From a checkpoint of a small image embedding model: 64-pixel images.
Rows from block 3 of a small image embedding model, named by matrix and row number. Rows with one number belong to one channel. Each number is 200 + 40 x the weight over its row's rms, rounded and kept within 0 to 999. All counts start at 0. After the name is the row's rms in percent of the matrix's.
Before each channel's rows are labels from the 100 images, of 14976, where the channel reaches its highest value: "responds to" is what is common among them; "colour at peak" is the nearest of a few named colours to the mean colour under the peak. Only what is clearly more common there than usual is listed. The data: microscope photos of single blood and bone marrow cells.
# convs0: first 3x3 conv (model.blocks.3.convs.0.weight, 96x96x3x3, each kernel summed), inputs 0-95
# convs1: second 3x3 conv (model.blocks.3.convs.1.weight, 96x96x3x3, transposed, each kernel summed), outputs 0-95

responds to: cell type: segmented neutrophil
colour at peak: purple; blue
convs0.7,103,212,194,165,181,198,299,219,199,177,221,186,202,247,173,249,174,141,196,236,119,180,206,194,181,250,89,251,164,170,165,172,146,224,198,188,168,256,177,226,142,107,158,163,272,204,188,188,167,241,155,178,178,125,220,193,233,112,175,217,192,127,234,194,228,215,148,164,187,210,264,214,260,178,209,174,224,271,258,243,192,205,193,179,197,157,175,116,228,185,206,272,212,214,197,224,186
convs1.7,091,183,198,175,235,220,214,178,222,209,272,307,238,264,206,202,204,258,263,149,263,148,135,250,216,206,234,246,153,227,214,220,205,162,219,164,184,194,262,170,136,241,217,166,251,234,251,160,234,171,231,291,178,212,162,269,233,224,201,197,183,185,167,225,193,145,249,188,202,184,218,255,213,196,217,158,209,227,236,162,122,265,202,132,206,208,144,207,166,228,209,170,208,284,194,291,184

responds to: smear: peripheral blood; cell type: myeloblast
colour at peak: pink
convs0.93,071,286,212,151,190,260,154,268,200,164,214,175,284,249,196,198,232,156,177,194,180,179,145,200,142,211,216,204,184,182,236,140,211,142,203,166,279,262,230,192,236,192,266,168,208,203,293,152,184,221,150,218,170,212,197,220,262,149,227,229,120,182,135,140,212,237,187,207,287,211,158,218,220,208,249,181,209,221,141,165,174,182,244,213,231,146,216,203,140,254,149,228,175,228,179,130,196
convs1.93,100,262,167,279,185,235,242,170,242,157,184,227,199,225,170,280,213,173,271,219,171,217,122,258,265,185,255,178,156,179,117,209,184,226,175,201,253,264,259,204,228,240,226,283,173,203,226,219,253,217,169,228,184,193,236,178,139,251,193,121,210,181,216,247,210,168,197,167,186,251,176,173,206,172,170,211,266,237,203,205,185,217,223,164,143,193,144,158,227,285,283,156,238,171,179,216,236

responds to: smear: peripheral blood; cell type: segmented neutrophil; cell type: myeloblast
colour at peak: pink
convs0.1,100,160,165,156,216,145,152,171,167,234,212,152,268,153,239,215,164,187,236,148,178,198,260,253,159,177,260,183,222,161,183,165,223,179,155,173,220,147,251,149,234,157,246,229,173,157,179,177,162,156,217,182,211,208,210,201,319,238,283,226,229,240,271,161,135,157,190,146,160,176,215,147,138,271,173,164,217,248,147,170,214,184,228,218,220,176,197,190,210,178,235,178,109,224,177,217,146
convs1.1,097,113,243,190,128,225,95,176,271,181,210,162,235,155,182,175,190,213,175,165,216,99,288,181,235,240,255,260,134,182,183,152,258,257,206,130,226,245,205,171,183,194,203,221,237,138,226,198,155,146,190,199,201,189,188,200,205,200,190,197,198,215,215,233,193,198,227,153,166,210,161,155,184,191,151,256,220,245,252,212,186,268,182,187,168,232,186,124,217,233,193,181,188,212,156,164,309

responds to: smear: peripheral blood; cell type: segmented neutrophil
colour at peak: pink
convs0.40,108,243,253,196,177,233,192,203,179,160,217,198,282,173,197,183,273,230,208,138,236,149,227,287,195,224,231,204,200,129,262,225,186,201,264,174,146,217,242,221,234,204,193,211,220,277,145,166,198,176,174,193,163,166,270,172,160,214,225,203,165,229,292,170,161,165,186,225,259,211,174,216,188,237,222,206,173,275,155,162,179,146,166,212,156,195,253,175,251,208,255,190,246,262,250,81,193
convs1.40,100,208,224,195,157,231,250,200,255,153,182,198,245,154,149,215,223,202,204,206,221,166,173,177,196,224,253,223,196,217,239,225,197,224,152,247,194,213,194,114,212,213,230,247,205,304,214,159,124,161,189,211,210,282,208,270,197,189,289,175,235,199,270,201,198,244,204,164,162,305,208,226,270,188,200,153,181,201,263,233,243,223,240,200,155,186,135,158,246,121,275,224,185,126,176,196,188

responds to: cell type: lymphocyte
colour at peak: blue
convs0.71,078,229,155,193,228,221,127,125,260,245,197,223,127,223,168,215,156,180,178,223,186,217,137,276,180,185,140,208,238,186,221,226,189,246,206,212,175,166,257,187,224,179,194,206,150,246,179,252,176,145,198,219,264,165,156,267,173,197,162,170,189,148,162,234,240,154,161,217,211,185,251,192,247,172,232,216,172,198,223,148,209,146,191,186,170,210,283,154,201,85,262,153,292,246,154,223,166
convs1.71,099,193,203,189,150,211,239,158,249,282,200,114,157,172,190,132,219,278,217,112,288,172,192,207,189,246,179,199,233,158,248,155,178,276,205,244,191,167,149,179,192,200,179,223,153,273,201,201,235,177,120,110,171,193,226,168,134,146,222,199,170,239,231,173,177,193,169,272,191,208,170,241,206,220,166,192,250,244,153,205,221,109,219,174,227,231,229,217,187,167,165,188,197,150,168,249,187

responds to: smear: peripheral blood
colour at peak: white
convs0.24,088,256,129,244,169,302,210,211,143,129,214,210,174,156,192,248,161,242,155,167,190,234,169,231,149,249,188,226,216,183,119,185,213,246,210,211,180,257,186,216,171,241,176,218,236,229,188,175,131,170,217,220,169,161,207,124,201,138,181,317,216,230,204,157,178,222,130,162,195,182,228,206,177,226,181,168,217,187,192,203,117,279,201,214,158,176,183,164,105,258,177,213,182,167,216,159,161
convs1.24,069,271,299,219,241,205,163,157,92,131,235,150,183,207,154,225,198,192,206,191,206,236,154,206,211,252,176,122,195,210,144,210,218,184,160,240,214,254,202,276,197,209,191,202,243,151,242,154,194,210,209,283,215,196,183,186,172,147,186,264,211,180,182,225,202,134,146,145,156,194,233,316,207,191,210,187,168,178,136,204,132,181,192,229,176,217,119,258,183,186,195,176,228,188,239,197,254

responds to: smear: peripheral blood; cell type: myeloblast
colour at peak: white
convs0.57,093,242,161,193,220,186,187,162,184,201,255,189,235,201,245,183,176,182,247,131,255,167,198,190,270,213,160,160,180,208,192,195,127,101,224,214,151,310,164,249,195,199,212,261,171,143,186,192,180,200,158,152,151,162,175,211,126,214,187,186,224,197,226,185,244,176,177,161,270,155,192,225,189,264,190,87,234,144,208,247,205,212,228,144,239,161,211,189,231,190,227,160,155,158,105,198,241
convs1.57,099,284,240,212,246,181,191,223,207,204,235,211,222,158,208,230,189,163,173,252,237,199,219,158,223,221,233,149,163,149,197,108,206,246,105,170,201,264,290,183,175,165,202,235,153,254,168,258,249,241,209,115,207,220,257,121,211,163,216,148,150,257,221,258,187,224,173,170,196,263,178,244,242,248,203,191,167,213,261,232,245,194,220,244,204,162,254,168,251,228,252,205,240,203,211,203,149

responds to: smear: peripheral blood
colour at peak: pink
convs0.77,111,164,162,243,198,200,197,181,291,207,263,223,205,256,232,182,194,177,164,156,269,206,185,226,196,190,262,188,192,168,186,251,272,180,236,236,164,188,110,215,243,273,147,256,204,191,228,187,233,191,175,230,214,102,183,186,177,248,260,120,171,265,230,236,235,182,196,197,224,218,186,213,199,112,251,233,179,170,141,193,163,202,220,149,191,179,171,208,248,219,240,214,257,249,85,189,178
convs1.77,104,288,184,183,116,176,186,185,209,181,277,224,220,191,188,183,190,194,207,218,211,228,234,202,189,189,231,186,137,254,188,242,227,147,277,213,183,187,189,172,196,194,94,238,163,217,260,203,174,213,171,210,242,262,213,176,242,145,186,172,218,218,126,191,248,215,209,258,195,256,193,277,154,141,217,123,148,259,254,217,154,239,172,230,279,185,230,164,241,243,251,187,226,112,188,153,193

responds to: cell type: segmented neutrophil
colour at peak: black
convs0.26,100,242,227,177,140,199,209,205,230,192,275,241,222,137,191,210,189,145,161,226,177,206,215,194,230,130,152,274,180,196,250,237,111,225,215,176,207,231,121,176,154,135,141,171,128,169,156,263,171,237,127,219,162,210,178,186,158,149,168,177,115,182,196,208,217,165,169,175,206,203,236,200,237,173,240,176,249,258,208,183,175,147,197,107,194,178,192,218,223,132,162,170,163,181,246,271,155
convs1.26,087,148,236,261,257,140,168,175,187,195,229,252,166,273,206,184,296,296,223,168,197,153,150,245,212,196,189,244,170,189,213,196,201,228,136,224,217,225,186,179,235,258,212,131,209,198,113,145,226,196,141,161,218,141,181,271,129,222,191,170,203,184,259,186,288,201,211,228,181,257,234,199,257,229,223,199,209,182,264,205,180,140,175,170,217,264,253,234,214,186,259,216,152,195,231,215,202

responds to: cell type: erythroblast
colour at peak: blue; black
convs0.21,116,198,132,243,205,179,165,147,153,193,237,289,222,158,209,293,272,203,233,121,152,157,212,221,283,188,273,208,207,260,168,187,200,177,187,179,201,273,263,167,193,227,177,221,188,255,212,196,166,183,269,149,160,202,195,286,220,255,140,217,190,183,217,183,193,209,132,199,178,212,189,226,194,202,185,196,306,232,91,181,161,224,219,197,216,196,182,175,191,192,169,255,250,169,190,220,207
convs1.21,110,259,206,183,108,173,154,164,247,166,360,196,219,222,227,184,208,233,217,212,240,250,224,152,189,201,237,140,196,194,196,177,164,208,220,238,243,249,256,212,169,141,220,256,129,222,198,224,218,222,205,269,190,208,184,226,153,159,214,216,198,171,270,229,258,190,189,181,216,205,184,189,280,256,240,164,141,186,214,218,218,179,190,175,230,251,318,220,169,193,253,187,198,256,225,229,220

responds to: smear: peripheral blood
colour at peak: pink
convs0.76,074,150,176,238,232,251,219,191,169,172,196,196,154,162,226,165,137,158,225,180,162,198,141,201,228,229,156,151,260,141,213,188,184,184,197,129,199,255,161,237,256,146,177,184,215,157,219,177,195,198,136,179,160,263,253,188,128,205,211,202,235,251,205,142,173,271,180,114,218,189,195,217,243,162,170,76,169,170,206,183,232,134,158,131,168,165,203,174,136,270,196,194,216,257,176,231,173
convs1.76,085,175,185,78,194,232,193,201,207,178,237,276,191,204,168,202,127,180,200,207,235,196,183,124,186,191,172,185,162,242,149,204,182,159,90,197,192,235,215,230,158,240,200,268,212,164,161,188,146,145,204,110,213,232,197,171,250,225,177,184,246,167,177,153,186,214,221,142,174,206,230,159,186,147,237,287,233,148,183,127,167,155,215,202,268,190,191,242,264,211,246,201,251,223,249,178,258

responds to: cell type: lymphocyte
colour at peak: white
convs0.37,083,199,162,196,291,119,193,197,266,276,261,224,156,172,124,180,187,198,211,227,213,123,174,261,171,132,176,338,209,187,173,220,201,288,223,246,204,214,190,123,186,194,240,224,239,258,200,243,139,213,162,174,175,239,192,234,178,242,205,218,193,218,201,216,154,215,174,207,196,216,209,219,246,250,190,230,218,229,228,188,305,252,169,190,156,184,245,190,224,142,184,206,175,235,215,201,177
convs1.37,109,244,219,151,133,211,193,232,265,224,233,218,186,169,194,149,186,230,247,187,179,202,236,143,261,221,213,272,263,194,177,157,223,218,209,278,190,129,158,189,230,161,240,184,286,245,195,223,229,184,214,160,173,152,95,167,171,182,178,238,218,292,213,163,206,230,156,294,198,155,187,197,182,228,195,219,214,195,190,185,248,256,267,307,225,245,181,202,207,175,174,244,159,246,212,241,217

responds to: cell type: segmented neutrophil
colour at peak: black
convs0.9,104,216,208,135,171,243,231,152,194,173,193,289,207,185,173,227,119,184,195,174,209,172,156,209,213,210,199,160,159,201,292,163,134,187,236,193,266,201,147,222,165,166,232,207,184,137,167,260,209,168,156,222,201,189,213,161,134,175,198,200,106,143,248,138,211,223,228,186,158,144,218,140,163,221,167,159,133,159,202,152,137,265,214,173,210,283,262,222,240,150,188,201,204,240,208,257,164
convs1.9,098,201,192,167,209,176,127,160,170,215,164,147,143,201,199,265,204,226,211,166,186,124,173,130,116,198,256,231,194,225,247,198,213,133,195,170,184,231,188,267,225,240,212,279,210,185,152,132,221,133,160,202,235,183,209,266,187,218,229,208,174,202,305,181,242,244,194,159,210,192,305,203,217,283,215,205,202,230,189,192,204,233,244,237,168,229,128,231,170,156,262,150,202,134,198,208,216